From a checkpoint of a small image flow-matching model: activation silu, muon at rate 0.034.
Rows from block 7, named by matrix and row number. Rows with one number belong to one channel. Each number is 128 + 24 x the weight over its row's rms, rounded and kept within 0 to 255. All counts start at 0. Numbers have three digits each. After the name is the row's rms in percent of the matrix's.
# convs0: first 3x3 conv (model.mid.1.convs.0.weight, 128x128x3x3), inputs 91-97, a 3x3 kernel for each
# convs1: second 3x3 conv (model.mid.1.convs.1.weight, 128x128x3x3, transposed), outputs 91-97, a 3x3 kernel for each
convs0.16 128:119124224158160125150134119140154148103132186106119148099124103120147124095164182121164122149092164141143137121153190141110149113118114146109165123143149154163037138165122123145091155133048
convs1.16 186:110080110120130106129094121089108106115109148147133138138183129165143081170135126140122140109113152116138123131137078144118131136097105074129177115130128127095109142115130090077110107118084
convs0.17 072:159131175103112144164128148119121092189129130106137146128118155152183159131174107196137134130125121118130109140104093132095121136112143095146108115132106134141140126128136132159150131133146
convs1.17 024:127142096116107142145109147162160141110134066128122130138131123095094150148119177124114107127141122156113140145122139127121174144149082133114153137084111117172117135140139169154098143192150
convs0.18 067:116151170135174155117106146091175137135141149124135101186090132108121114133151196123101127114158145138125103074123145181141108137131114128112141078129167127185078076137112114148114130112153
convs1.18 025:110116178118085145104103111083150120129114147091119118115110128097148150109133136114129134123141110141119131156132160079092107159149134105115141166149118129120105148205129116127155092127157
convs0.19 127:095075186126113142099154148137153123095152134094158117161134121101128107109084125131135089192121160152154103121121136160108142136115150106111205109162135173129152159141096124141101156084139
convs1.19 187:121093163143132116133120105082154121147149113120137127099105127109107128086094142132144125179131163149150131146144119092137159148138151117158154114117122123096152123160123164105135135105138
convs0.20 131:113118169138151098130110142120138115155122143123106152117121120123128130142165155096121125116085115085104115125115124130140129094141101124108195085137076134087111123110103104160155103106207
convs1.20 196:098114157170191095119115121129094165102125173128144129111111142104114104132135167118107159158115170110124085129129117133141187115081115131124127139151144139132105104136136183116152139095108
convs0.21 065:126106167140097139110138121145094145104097116153125147144194203185117185157114142088054086164114075129125149140130157140147120148139095134121131138133134095103133155092121127145155136143115
convs1.21 008:125137122147133062132114089115112154149131155130152116110110145072087163164148149116133074145106071134119111135135116139137132131150157158158103117155103095100124141130134116129155112146176
convs0.22 067:154148143083178156119080123125126099117138136141195142151109139175174107137096136171154143140162093120115128120109109102120111161170115141140134143135132124121168120111149136129123115148108
convs1.22 022:144107127115101118121126146137127114095125103105108133148089107141104070099137083120095127092148112110152189105157150120130166129138173106088121104079151108138086145104122143170122162160161
convs0.23 066:099190173105106170068097113136085155145146153164150194173158121115165159158155149139172105128079141108139143117139112140110144121134112143159120106135116141117138134124109143135142162133163
convs1.23 017:127158146075110177080117135112136121125081069118142151108140125117123120127100175120111110107111129143102160164149138117085095133147122141070091145117136118138114139184106130136116119115157
convs0.24 070:133148137158092109140136150120154144143104131118168124131097119109110103125082124137094135105114095080086124144131157145111148130149155168107170126140140113152120140137098093151117134163112
convs1.24 010:128115107120112130157162106115123126125108175141118127152164139112161113152108124102108082134131083116111109121123126155122123114094150099161133096123143140129127079120136101129093126141133
convs0.25 071:149101097138152130139111128166099160120133112134124136181130132166112116118110111124110125095079117181089089157139125137147139131143170128133124161124123118150117141093120132161128143110132
convs1.25 035:150136141089091112101117120129146124146138104142111123147100096135136123135124120101121130112143119095112154126143116104094105121153124124159152135133130120108107112102121111158123152146128
convs0.26 076:091115124107109148109079127156142123188119126148103181121145155118114152160093143124110121120068120140129116148176116143153175154119126139117105093134119124141128133127177105128166136103119
convs1.26 034:112166139132036090181159135128155106132166136091116141146088098140136090111122094153106131077126115126088129106146092131097132100117135118154132097118122118121134116104131115148156110088179
convs0.27 128:158166125144120135158115170129113114131129124105088183130132133152130154105137146167114110134155142106127137127130126082120118131097129088134109132135173105138187108114116131107170114152177
convs1.27 223:102149115117147123119132159116130130106171147153115127151144126141147126143125144104104142152131135151101165137126121168125100129155069117133123128156115173158098160087142137168150149121129
convs0.28 073:132101110135109104145103128096147134132126110158115120124091142170136143151106181146136100121111111110091131180141148160148146135160159154121108144082160120130165108139148112114162140137146
convs1.28 018:132088135142127148113128094124163166144130100148126113153129126104176148086160139099090087117096125106112137120132114098148118108118150104127149131101121137120102111132111116085158111153132
convs0.29 073:154170108121124092132103094146142183140151135179119113099142137172088127132099099125062075131184117109083092157140136144137127149178142131114111094060147126091155141129118127111119129134128
convs1.29 009:115076136137129095147158151113116109108098102166147118134166150083118117114182109155138112103097111082141104155182140138139141139166156145142099112121160124119158133144115159163166123179131
convs0.30 127:154130153109092090092119120114165162123117111132137096146129148115114093123121154140096089118140154134128137138133153138140126134162162082089104160092099112125114121118164120105120139158082
convs1.30 182:100098118099139182149091087116170176129112131129127166162109138091141122091118071125141142159129100085179117117125101155154156139126127112139133133132144162054144155080143084121142139081096
convs0.31 078:134149172154183115171144102144082142110133140153106146134111113114086145153126122099126067160088089165124089124122112187137108130170134097160148132101133116071144098154097160142166124152113
convs1.31 011:125103126132139080137121117117125098159069124167092142142157140109198109100141149101154119100132178121082126134131101127130136145094132128139142103131115099119123106117129097157158121128122
convs0.32 111:138096122111158125117116172149112095116141136129112104108139133130119109154103103165139138133172146130130112122143163112139130137147144094142124147099119112142176151124136116139093170134097
convs1.32 030:135116134074141137143061155156129117100138095133126138114113139085136164106127111113120127123108103111115137124130134125136151151149105153107100174116110114126149181139143125169092128125109
convs0.33 104:124111114168146113138146134142109063154123118094127091135082139121108138121103140126150114135132124121151094118104135115142123144118112197126144126168099126150118096185129129101077127131105
convs1.33 052:107127145122115137150136096130134098121152164151127133126117128133185116135140134164120121115103109098120111161108151163085151117147139141082146110134122124120105163134159102162121115107131
convs0.34 119:165101147112128112136136138126101105201100166073130143126155148114094135090147115078168121192112115130132130090137109130149102168123113141122122107116160128103119155122105143076132092142140
convs1.34 035:121113120116047138140126161121127123109115117137144081140118095117111141112098089123132112122091187122104125143108129128113083116142150133116110117160106093156200132148113136183133139158141
convs0.35 124:111151119088148145135107121130148154101140119124143128138128129146126166150127140135107103110121076157159088145159124111184157155096129134155132078136191142099165134170121170154117179139115
convs1.35 259:124100107097100109096114119119137093160131124125133125129125132150142088141130112119140103149110109117124109156126138131160146130167105086149149173159129114132145095113097089093124101117120
convs0.36 109:119135133178115130115132126137109116157151141138083108124155101119126129096101124175153153151170092123141110107183083132112122126104108080128088118135182140159155115129122121139091121102115
convs1.36 013:124091156155085154112146126155131127180166124108148147134090117133158087087177125078138127132165117124091145134138105147121165108148128148161103120180120133128103124140134129138130142110148
convs0.37 107:132117162141142093094190139113116142147099154105109153108128099120140135149153107113145154162082148124146107108125147124117112142103141142172162062120058121146138143106102139100121105146110
convs1.37 036:128143144127124124133135139112172091099131143156113100155129146114155128110151156136115109129139167125157111113140124086079111108126092144124134081156069124094136127131125135164153115160110
convs0.38 115:134118113139128106177122092124187081114115146119187111116116119120097109117073140175089150122125121122118124156109123130125120122088174176194090110081116158127139090138127128117148130119096
convs1.38 036:108130141111134166117147159137148138117106118110145145101099150126118160145117169113124137135081077154140170117113122112101086130164112152097127145096138112111091152148121134105174111132140
convs0.39 123:076117090152173126172077162144074172100172109114162115126112144139165090108121114167157091114102132149110121196101096131132153129121119117130126098166063123162128132090151131156098120126135
convs1.39 027:121091154155119151132116118130128112137123109113138135123131149071168156105141145130131155125083175122136149130094127150115120115089175151118137150133111133128154117161083110112164135143123
convs0.40 094:161141122136121138145110125104141131161211145133166180129150117144120111125121110140100145128149170103138126139144122133147121121096140137123143161111065144104152149136112150128110143144079
convs1.40 012:113139111118083123146102154133140084157099104104109128135151106130165117105122142127098127160131157125147140174110099115128118123152108097144140090138179117102079105132119141152176098153149
convs0.41 087:102149094114133103134125153113136104150152110142109120088126167150152162158118170107161121163128120130101115132143096122136139115145129118103109128150138135138134148162143200115084142156128
convs1.41 012:131077115129111095103130115141141130106121122133132139134168131124127140169098122096113110074094135115106138098131101154173152103134128121092095102100108097143147129126119112139128138098118
convs0.42 105:115137053131136158120185111145127109102137154160121134128120162165113147165164139125106128134079090106175107120152101161140113151123115113124105168134156149139129129103195118120134122150104
convs1.42 020:123138155117155102123121094130135142142122142082134095137155070148099113147135122090129110092127131125115136124088149128092155106135165139134135131139127104126124168139144141118145158093131
convs0.43 096:113145157101136090094086094099072095133046061101083112168140170147180195084159176147078152158152131156121168130102126091112118137121129145137167146105152144101164169132100136121097147138114
convs1.43 011:137114099115076125084098141157125131119142159116117095152129109105150113129153146108138118077101111055108103157161144153118127116110162094102108111104128098133171139170154135106149143108122
convs0.44 095:130122140110117138124093150142165170141123082194143137123155135110120102114100143127112140147166180134145127134116135134152125156117115134099094125119147097125128084155178152126159140104103
convs1.44 011:106134118082111152100138142153109111142054107141071121130091088164148130159101120148119161143152171119132145121130127124161160112117161146126135127113156110124116115113117137110145146141170
convs0.45 090:127072138117157115135132114085094127114094142115129147118169158101181068104186151133120120097124111122132113140114138111167128133118137097146139121152134094147121116137137067159171103157153
convs1.45 008:125147130116108144089099106137119067118152118170119114166160135123139164114075136124141160114123152144133138115117154139116107105093147128134114165167114145116137100100146087160129104113088
convs0.46 109:140165183125127135096107104128116125098103112138095147159115077122145107089091125131102111139114181135121135130138145142109147096106142129106111103139107119073104143170156170162123148154176
convs1.46 011:120102146104103082114104093131120149145134133124114135151169144115151099114104128120124093134112110192121130116109112125114067094102079131130121134179128149172147074173155097145121107151123
convs0.47 128:118141126124145120167134076142155119133071136156109176102125116122139142156108123142149112134131135099137122156158135170147129134088104125156148144092146168109141141121147120134105142109088
convs1.47 247:105133151167150142097172094133127170172168142105168138104108173126127158111115119114180164123115151159124114116149140117110141123124120104086128158104140151098110177103133128135094129084119
convs0.48 125:147105160113168113110110150115112120150106151096111174137133144157136132170131120130149101169132109115153125116141134163116112137148115162147176102144131146111098161095111120183171132171195
convs1.48 251:124114136125146108102111111127146121099125112125135097160092139133131088115140146135112097130116113134120097122157120141131136101127144117137132133147146136158119054096098165112163080103171
convs0.49 104:154141106091131164121165089138150104129109099117147133107139149164117140087121110129170149102173152145142131129154128103144117168150134158096127101141152142104089125188085126158110134122207
convs1.49 018:118106133122134107084169095132114121098090081119126119102149165064191138109108165141134112128109120135175131127069073107138146140097118144078107121120079102128153147130110154173146145123141
convs0.50 109:122135098134102121125152120104114115134131139143194120143101132154131167088138138129114129103145085172118101132119125160105077130111138139142136081085127120161103137132122169143123120108102
convs1.50 040:099107093132175192091107098139114164117090124133109156120134104130102156107064155119144136111168099152122136133131121120161143136134098116128113161118152122135117136174141157149120138116111
convs0.51 109:143161142147155120135124111102112180157099138119125136124083135175095113142082155132195117147130149115168125175106124095167121110142108157079121150162078106177142138127130131108125147131095
convs1.51 025:107078120139132104117132138141164104167123111147139160143139130142136139101114128125148129082106107067200138126117125110131155104108166108088117141128150118086144149122095115141124110146077
convs0.52 118:126163132131089180149161143134177137115149148136157074120104119134137098084120124126131128152147168111129153191116152123123127150129131123136130132087092134104142150150120131111134158114060
convs1.52 129:141110100172131121150120124107169115129073155140163138138126148118169097113097125147120109149109127087111106105158133137147127165156128120135153132101151160083136159133137139106152103140128
convs0.53 120:109121174093159141094105122194089128098105162161125169153151114133125091106126127170115170106113144155115128163143165128133118135140133086110109138144127127110137129105105115119142112133105
convs1.53 019:114090131129082127131085146140137157104136112112105200099115160133120065094135092131100163099069124125123182129129118120138114115132144082116123102140127111114097117110125120136103143128175
convs0.54 107:138142161096092100148096183124137114162117125115177176108143124124157108153115155113162114153130098098166105122143113108156138137101154141146115100147138133098166116141168116147114153155127
convs1.54 029:100121135134117141141112168088119091117071165134148140129133170124105119072126124094168150155142152124147124133094140130115130087103114138108116136149107123146160127201101159109153118123148
convs0.55 108:146129076139088156139119146111150147116144145128148125159172145133087128141150164133163147109081108106128135128123137117151144140140124096103102177129115117104111146159138147118141125135150
convs1.55 017:146139112128116139113159132128138136109135144154107120108109130122153174133077164129156124135149143098052130128140108177151151093141133148111100154088104138112114137117132106117121141136155
convs0.56 095:138111131112061139127126141166112145135130098140140126134137172144124068133105110130138116082128159128109106119154155108119140118146126182131112168128115112161171138057123094117121138098154
convs1.56 023:100105095066106109136114121154192124114168123109134111136114058129091168138167132125091120172118175126130137131127121148183087098111132137137136113069135109136128145146195168143104120127151
convs0.57 090:126153130096110091127085112172179152128118100155136153132154136101167152128088109165153098163157109113125163204141091135135117118145181126149132134147151111164127134133157110085096106133102
convs1.57 016:154104139134091124129180155102096096107118087105105136150107134145148174132190118131105122119101121125131132108138096110161125118111112131119127093168091123153139145118109143150158110153175
convs0.58 124:095078111118120163116148125148149135113103075137104117141114100124090165131110122124185137106135120118129096100147160149150118127125123146130121083144168095152170122165111135132135090128118
convs1.58 052:125134131059065120128099125140132121137109094117108165123150143122105103156111174132100142160109145172154161098139110139157120152146126112113124095111166132090107135146155116126136140168141
convs0.59 088:123121144108145125142115131132121198125133144152097138089143113097147113168089112107132153135140113117095149148166140153107136145129124132149170162119206145129140147099139158133117134129112
convs1.59 021:107098115116125123143105108128166131155102181123133124106178116121195121150133161116121138107135107105109157157133149135097106121170145129123124118060133127134125144129116144109112125136108
convs0.60 091:127058144182109137091101111128171118141119132171109167125160113135136144155119097121175102152090116106117151160174134127151130123144137181147133114173202200136111106160099118082157099067119
convs1.60 026:156116093136077122102138156120159139149129170122110099127118086096123081089084148126096150137080138125102144109118120087136139132131084060144144105108135144091166125124162113145159177164125
convs0.61 087:111137113146153139121071108129149107129151127150168087140101140111116126109129092114150149140149132129119092129132136154083146092145158107148146137147144181161134147122087106142130132135134
convs1.61 014:116168140142122121137127137144148136140104138120147187134109160124130098125116124132137146146116140116115115131129059127123140182095131094097112104091112149126114144144093113107123134131079
convs0.62 085:119123066127143099116154139122157197137137124113144105123156111153121061122152127083146131145157141151145146170122103170134099141138131153127197118167144122160153144132153137107078116110096
convs1.62 021:145087104126129147149129104108145112101130118152125127112126142115158169120146104133113153125126185122108127120131144143162098149118149124149141102128101122137076117096095144118146105141114
convs0.63 129:123084130149141139151122142106123133164144149109152128119121144136145138075132158152110068118085128135149123087130117082133093099120106097173131086086157165142123115124155128134188116218104
convs1.63 243:155150135164129147123111111098173133153115122112166124131114160091118121116132118096125124118105111121153129132144120157133169126107164100135130136148089169137124134090112092131116124146074
convs0.64 100:169126135152119109139096111180161134121076120114127143159136143131143151178137133169136095106158126144129134135111153160105136126142128144089137148107149095174132146111128087112152134111131
convs1.64 016:101121107111127116098107218149129117144117144110145114118165147130076120141163149144145106140125129125160137127137132157110133125151119126103132137123133115123158121099158153117117158085129
convs0.65 115:141114177167133141083135125124142121134100172119136121127135114165122141113114133114112113136153138123121128126131162155120118131165128131105119117093144129135115158134132141160120110165074
convs1.65 045:104092095162113154185124122134101116110147139120097143134138160104168132088158104155107094141171168074113122124119130114154128153094141156132115117122127105146147158128116121092122107070117
convs0.66 119:113138121164099084145125113142131124098121129137143128141144137117113159167111078115125136145117113208181126103114134144117116139112105103127130117123120154117072128145161115112178156088123
convs1.66 113:149125118104173132122115129137139125127081124140122168124106138119110109120121140123166130140115101124114134101092094145143140133109144135100143146094148144104094135171078152099123134135115
convs0.67 099:098123122161116141157085067154148141135148129129071116116114107157182177149076106146142158125148146121166114174166147055103141166118146132146130153080126148119151115145099103105158155118146
convs1.67 018:118135139144114157127111146108152106162099099100139141099122153148151162143123108160125076111164141139090173125057121130107126120111124147099127128117148141162104133121059106121115131146140
convs0.68 130:100117195151159175085150111136109108125082120146150099129119131136142111155112122107117114151128150155162126138136138151112087137134111106086185136155094140166121135156091095169199124104151
convs1.68 217:150142118102131118123111116088151139141130133141134121137103188103115112171141114130092107175129148135124153132164150158174146128188122104142115118166121121155176122156126118109137134127121
convs0.69 107:101124155113163120117118092132134125128141130107124118112125122123137147153149121140145153088162151108117168097179157160113125139105123085111117166129173157110126110119131140071182148128110
convs1.69 017:125099083126109104124099107141134157088123105138123165142112138117085119136123181127107125126080117107127125096154118136100085155123137122093147149100142135150133160150124129153085110119135
convs0.70 097:135135110141092081132109159111148126147144126140125145143131153166144125130087128146158120102081119143102097155152130104126123161139125160120136133082164107124145129126113159116168134113100
convs1.70 017:123109114122128125142115113122155129119099111143174138107122136165155139149135146151156129109119141105126122123112164189095081115082121109094102160108115080068137141104105186099126143129126
convs0.71 100:135077056156123149117141074105136165156129132109090140161136133133130112154173136132113125116109095118168147112152142110107161159158116126156158123127113135111089133152130122078093098124076
convs1.71 033:119126142143134139148118102141164144135126120126121137093151114071154116147164068137126121083124097092113115108102112140075139120101117134127134124117138123138135165097185097091126123174117
convs0.72 128:105171116176161103122120116118145115092127124104133059122104104151143106127117165130160126078127131176098090144156135087121137117123135116125154130136139159173113147120118130085121130094067
convs1.72 148:131148145108081100123150099134107132135109139145089157135072165125137120139102124123111131075146085139101144112126136121099153133146145133094138106149127160100114156139156126147114126101113
convs0.73 124:119134165133108142133122118138128112110130155191116132105136129103143131113114092083136167080111146156090138128115154125118134114141165121133094152065127101158096124076144097113196162189196
convs1.73 206:117125103106134191159143109124140175107120151113141143130148093160094113117161118129135139136136160152134123117122158180113135138135157116094144163124156137121124105145137115111105131138140
convs0.74 068:135101104164132122142136126109109130122132103100104153178120138095128165106128135140102170136124124123079113135163056108126096139169188174135176142098115159153117136171137128147174146135106
convs1.74 013:125127128139164111129134092130113131132151140126114129122153136142080135141103154122110093161158090158131133070162145125137120143154097131133122122141100129135145141176143097121151154078161
convs0.75 073:120148131153129104124129143125150131111115140157140140121107099169142162146114112194117094146123144116158126155149134130137133145123158159099090171146138118164175171092172153097107110161156
convs1.75 015:144106132145112083126083116152129144119130097121162103129172141117116163146117123105124112085075129109108125118124127106085099103134167129103109129091098111081146141171100118167145103115172
convs0.76 073:114107110082113152131115135166137090136164164126102106151138160113139112168132139103149167157109150138097144127111167177129134108103143156138085156110107144121106145166105159129134159116102
convs1.76 016:127099153091072154079104135124116117117113104126117112150131135123126138112110092084073148090103109140120162145131086111139125136089127131110129158095138118123133136130107138098145100106143
convs0.77 071:135107140123124109110099158101149128164136139132152114130117147129154175134153140099126152116106139116079121137123166124081144118111117133162132165106119189160124142076129126154128136109177
convs1.77 013:110114165101168176149115159156141140120135171109134150119159123118100101120133124086116119145126117100117114099098143107160137127106145151121100124068087134158134123157128147122172110144119
convs0.78 127:153134054131163122100110117126133108194153168101065101146115122105129133110106155129152136139117109159132150116126106138137121119081142124094107181115190109103092120112138108120128137145098
convs1.78 185:140133112161146151149103121117119160178129147144114130148134135126120132115129148134146165131087135135124143086169079110141138102107101122136144123119127147142142156124144131182120162108127
convs0.79 074:094077076158100128114108109147109162129115132158093113128149149147104141105138129129116118077101066123143105115121131148144148135156126139108134118172134144117127110147162150115108148145141
convs1.79 014:076160153118116113094111107089121101072141134115139114106149089158093137142097101149167112175144153150147117113140099128129107125107124110137117128131095121138086103109159096165129105107178
convs0.80 120:118128131111103173173100133124184093092194125113113061123141134114134130126134069134103146153152102108141116108115169145121143119141128136122200128117132119126110145121121133103119135142118
convs1.80 126:111140164123092113115163081122077117171090136126103097135111104107159123133143114109168137096142149136129122127121135139133132095161155122113135135110146162115145117092153150114111099132136
convs0.81 084:160142181118150149146161158117134121146142144159167125134146113122161076115139128135106147155138153127109176113130122139101106098137144119162139104159108131170139139118111110109077104125116
convs1.81 011:137121110150082059149106139126130118148086114125096146125170120121143180143113124090129127110144122166161138121122115121099124130167133128133131147096143133116133127124161149197136129106146
convs0.82 135:133108155104130119153143136140139095127148082118140170163115141135171093121137133132122134112160119111114152135127148146131111149142112149133062123086138123145066137146134146119132136138133
convs1.82 206:155129129142108152155106122115109112135128154124139123130155126110157137154159128135122163068150123129123120107144123128142140096116147157140137164146091132118133199116117090152099112152101
convs0.83 091:130115165131131162135168137110150135100129137122120113127119130166147125090073128128147140122083126099136102107120111104107129147131111119126126191160127177136154122136105120150077107100078
convs1.83 053:136170128111082128136090160127157137125146119142144123140091124152102104107105118121157136144162102134155139106115186130101136155107128094118129118123134109111108147163160128179103116124111
convs0.84 098:123111115117141135103120124153146109114181112123059120118148142128137135150125152153121116111162104098140179148126134152140147107168097151077104147143145150147146136122144199108119136121098
convs1.84 061:137102102079105095144145113123197155101108091138135137117142124103140104140121137123133124073079097123116101154128138100135124137100128120121132140102120106125131113119154194115087125133148
convs0.85 086:132096104092140143135132160087102089129120139100140078146135118140189153153140142124062090137155140169165135120150118130130139170130109061174130119164130149128135118131114123132120128144135
convs1.85 010:129149137154132139112123118103104121084196135147107123118132101093106118103107144134128145145134171115137120111138109131147145117117137108094118096131129121152134147151110168131132113145140
convs0.86 084:133110139126158158141125089136137143125101152126087154120085067132149162099138159132158173111159112131095134117103115109122086122153137128112119135125118114124173144160152132148127125153126
convs1.86 010:134138164136148095171114106126138146169123137164165138109135172087172140153180122132159121123152139203080084143113105137092125167101144142130136126144150091101134136119129093183117148101171
convs0.87 088:133163102100131139141155151140147117151179104103127143127123160127141173155147153119162127130123136183142120138136152147148147110148134139111124145090102162122174099162145123127127151136084
convs1.87 010:101118099125142136116172126156123156084137118103095080125104161111146141088103182110127163103093071121107156120137137123121143111104124106119157148080116115111104157106114134131142154121157
convs0.88 138:113163138147082146146126147110124141108155098094124120119108122143087134118119149134107131136155122110092129139119131148114102096113142132174097122114168115147114124134146137085116121103137
convs1.88 152:123134124120147092102100088155134095079117158145155122134130107105122132122139179136115127141132143109116108114109169127156141141136119120111155122091158148136123103168123171161141108158097
convs0.89 073:129098110126129168155129125149152155137131138129164130121114126153158141183149088138130123084126119132150134129135136166161147137122177141154092119133121133116095124106099040122069110083120
convs1.89 007:173132131146117115148148162136153117121101150077109124120148116117109138149152148121163162120165121149143137123114135092146180112134139135154116121177110158144153145158119120118140154145150
convs0.90 137:136138091097101135137160088113138138133126122107148178150128159137114123134130167118107133099134156140118108135131128099108121160112104139116062157113145124154085156145128133166137099132232
convs1.90 209:111152092146138143177146117141134082119113124146110163128105089115176115116132133129086141122145122144156143119124118145103105126112130117124113108158131135138127144126145102139119141110135
convs0.91 076:155129154161151097165171121097125142116131122102107142130149089134105133127132104121170161128102122120123157129139167153151139160162114099080167150122164169138103155136091091085097124085103
convs1.91 018:136164112128135159150113114129113155086128107166146093127103125078094160157092147138148145142133155155111102120120182096089151090114098154101147156103098130123139134134137108136125125131125
convs0.92 087:178137130113160138103137139176149121117112114106146141140091145106125083132161153171100147148109133137127144146149126110161103141180141103178124130099142131105094135094130117060153156084124
convs1.92 055:116156137125146063112114149116160143128151121134141121117154101098187113131138128108114125130162094118138168130102135097145153119082167145109125137063101114109121119131125109176126160125160
convs0.93 091:144171139116130124121169127133098109181136150164098134124119121152111152088131122141171116156183158126133110162143114132148162117143135202114108160165103150085148123137123158126078116107150
convs1.93 060:128140100094093145105072137117139140154128043137181109099135164110093209150133147106103128122120118098104103105162160146101151117153107140112086140125115104110132096187138150082173096127102
convs0.94 085:155115178075170186151142103094161145160135173146119114103103153130130139139111151125100191110101111170166116165148109156165166127099127132163121134131094145143105084126133141105121141143102
convs1.94 044:155105126153111129092137114125155121127103102136110115131109169143196199125126152144161144068137156135124111162168086123138168117122148108130150140155130097147115092091121132108073117145151
convs0.95 093:082182129147129129093062110180177143124124141144120147104148103114122117172098171119162123141165132104117170160147182125108168138111143101108133142119092069148166150099125173142093133164114
convs1.95 037:127127117056077127113086098140116122131111098125156116094115129160126144149134125134131128139149142101079126121146139158130124140186146141131124139119132113088121098124131101081098075148122
convs0.96 081:138152135084149106139138090159128110137054153116128159121109118103138157153111145131143120152170137124109073132169105158169154125145143170144144125152099125102121098108119112118168104123134
convs1.96 016:102091118154149068107108098084140105143189125155168117116124165117124139098167134136123123067058117116122144146143134097122111158108102129101100116099087058156142138147103132141179119098120
convs0.97 094:149164155152132151140100129136142115099141157118146079124097098107110102135121098120117128121112135104119110138156114093100122138125134169132089135170108083119164121151127138141128143107129
convs1.97 016:109098110078100081125126102140101094129117113152136138161066128118056158129114144135133115102121146086131115150142159132149173122145137131081117131081124120085120140146086140114110133104149
convs0.98 083:124109108125095159095128115150111119132121112162124077159140093161152143121097136147133151131150174084135125119124139127132111126131109132121144098113144151147084104166115122101135100106108
convs1.98 009:143120134117093137125135104121107153158119180120127105129123144104110121110088147106088099143165143124087125107103095094144154133054101111096153161188173137135144145130144150102122163138111
convs0.99 123:142118167142162112104117138124104118130111128161101126130118126145122121103135179173147102108115153106122116153151143122088119159082124147189152129113108129134139131114122121095109126098113
convs1.99 235:112120118119129131135135150097155112146154124116096114140119133138192176181124103092095136136151118138164153119134126137121161135136142147147163124145132124104106112113134131174158128169129
convs0.100 091:128130121149104142131133115098081137134152122153167086066053121133145144112127144128122130124110141126136116126111133116103148132124129137145105071135145133113132099136119175134105157164117
convs1.100 010:127159107116162111096093116107128103149091078103147117123127093139092091144070090118123146147109096141094109143150134132126182128134111136137110126118098122119150172140134077121140128136074
convs0.101 091:098059136112139117112157144129102101113129108107079136115108093168125100158138112115133125134138139130125108110095157187178134162159141130196143102112137107100116137090115105127148121148164
convs1.101 018:144132109112120113100134100137092116149120098131122092119182177139126108124110162108109122085085120112141114158124123161120108119120145133128162162130129132104119178130122163177111098127133
convs0.102 096:138114160136111102110072157126147126105186119143141141136150084121125113118125126137106167120135137136106142128116124163104118118148142120151070109114166117133145116110191129157104104126121
convs1.102 071:103095144125172101131086115146105162074115143125132125124106115135101126110101143128147096147126114124134113118139129111131146130116132139114137144145140114121115158122114110101133121122150
convs0.103 080:140100159120146126094093101137164107168126123106108114140172171118112138143169114162150136098143110137143138125108180117113133130130115102126132158165116149107133125134145156165119129084113
convs1.103 009:141141123148108076121143130126120122143151119119139146125131115105133111163148117153127129164169161105175178114121142141106137082116136128117089129110157163168138111110136141077114129099136
convs0.104 065:114119212127182166106183131108095121096134128105184117139146137113126098140098112125135116140147127145151147166159148166164095137116115103101111187154154188134123151117146159144210122135093
convs1.104 009:131120114115093133130141146139152110146096078179126130134138143099111064158151149109132126100113152100099126132138140168135074149109132120174114125123119138101117157113130147052133092100104
convs0.105 069:176100128151166127142109127119106110135145144086126145157152141150182159158137124140129133121151139092187162172134117120121108143150124173134118120098120139099144076108159089127184144178118
convs1.105 029:087127127110111132127125128145097158155095148113128157100135142136157118122139100118110129140079081166111149159150147150147149118108068125105125166175197131112131118125134095138200133184144
convs0.106 069:103128147144129149185181145142145104109122147118140147113127138118126154119092120053119107093128130154148138133130090121141119112186148119126120135089104160135112154126167141142184139091115
convs1.106 008:125131128116169112140152093138169135110060079102089127158184094159197120150151120109146110094179045129097119137087172189144152141100139087120119121110108115105140151108126137144076126110105
convs0.107 068:110141113100109194149128129153151080129166165144144176127139128133138109130169143118119138124133161107126159132117135132093081144145129107106132095096133106149134063115096138166121159134146
convs1.107 010:096105117113107108159128166124151078132120141149127132145127113136183088167139124119123131170124110117161184146134112129139110140144121147134093156095122145088118110124092128143186138152128
convs0.108 122:139136098162129132133121130129112125137112108163119130097119134137143142146107121131110150173108100094166110165103155146119131187117085200137113149142085185137137088133109152110148112084138
convs1.108 193:185130102121099187106138115131131113166131098110146105097129122124134029081134093124160105140135115164108149151087152140111098107096167149128127134127129120132138127156098173135163135140139
convs0.109 066:146121192203130160134126151176146152142146162124147115133129139104170175108105122133093108143125104117164137123084087140099133135116088103148118125137138096121121144160078158131133130090166
convs1.109 012:103115097096125106141153153155166138156123115121103163138158147123156183134107122121166127132129122129155114115136124136140143143163125104088106110121117155108095134124097106139095136137139
convs0.110 114:128118107155192175143136171108145103118145106136148196124159125153100121093128117105117134122092137144132090135139128143105142138088103099111153135135110112136087129125158109165157141139092
convs1.110 131:122135123173142153141134113158118117113091114147107137149126120141168135161114136077091129130183131117111121120140143139156140155134118127130137100113126163141087113122104122075141121118115
convs0.111 131:141079192139070195119127152116121095132095125142132136106129160119146129120103071104156145104111134160145104139092142157100108187145128122112119143160144135154144112135136133139155134150101
convs1.111 222:104137116130122103122118170115104116139119152136135126082148125141106133124124168090158097135143148150120108122098129122146158153134120113121156089155124127143173208135122072107148145148119
convs0.112 083:144158177110116104115149182116179130165172122111137116102117166140128113130106134100158175133124091148154087102086133137108136097155127102139138140159095183093107171125154129105141093100138
convs1.112 033:108108119099085128135075148125105082089096110104141141152142107124135147115097133146151114144119190119090142086136109120095068100134058104116150105124126137104117115131140142175141124129126
convs0.113 129:136147109180110168143127121138124119110182145111110134149150111149118131126159119128130131116117103110135149134128125116130143103120187106117119152118128110126118163165115169139092109068107
convs1.113 156:112096136121064119126111130122127129109133126083134119115151099157164077161146125124133125094120129128116111123138123127130123117179152177145083156112171147143133111079123112142071113119100
convs0.114 082:129152162180127147107129176132169146181110117145117143154093099108141124127170109110119131182113125164152116098140136136151136110100151146134126132131118109141116120152119085125128098132125
convs1.114 014:126127118097122188149155120115114095103092090114132119130128166151163173127097119120135112088094154113104157141122145147126083122117103118093089115121096129112140144158098179174141158127167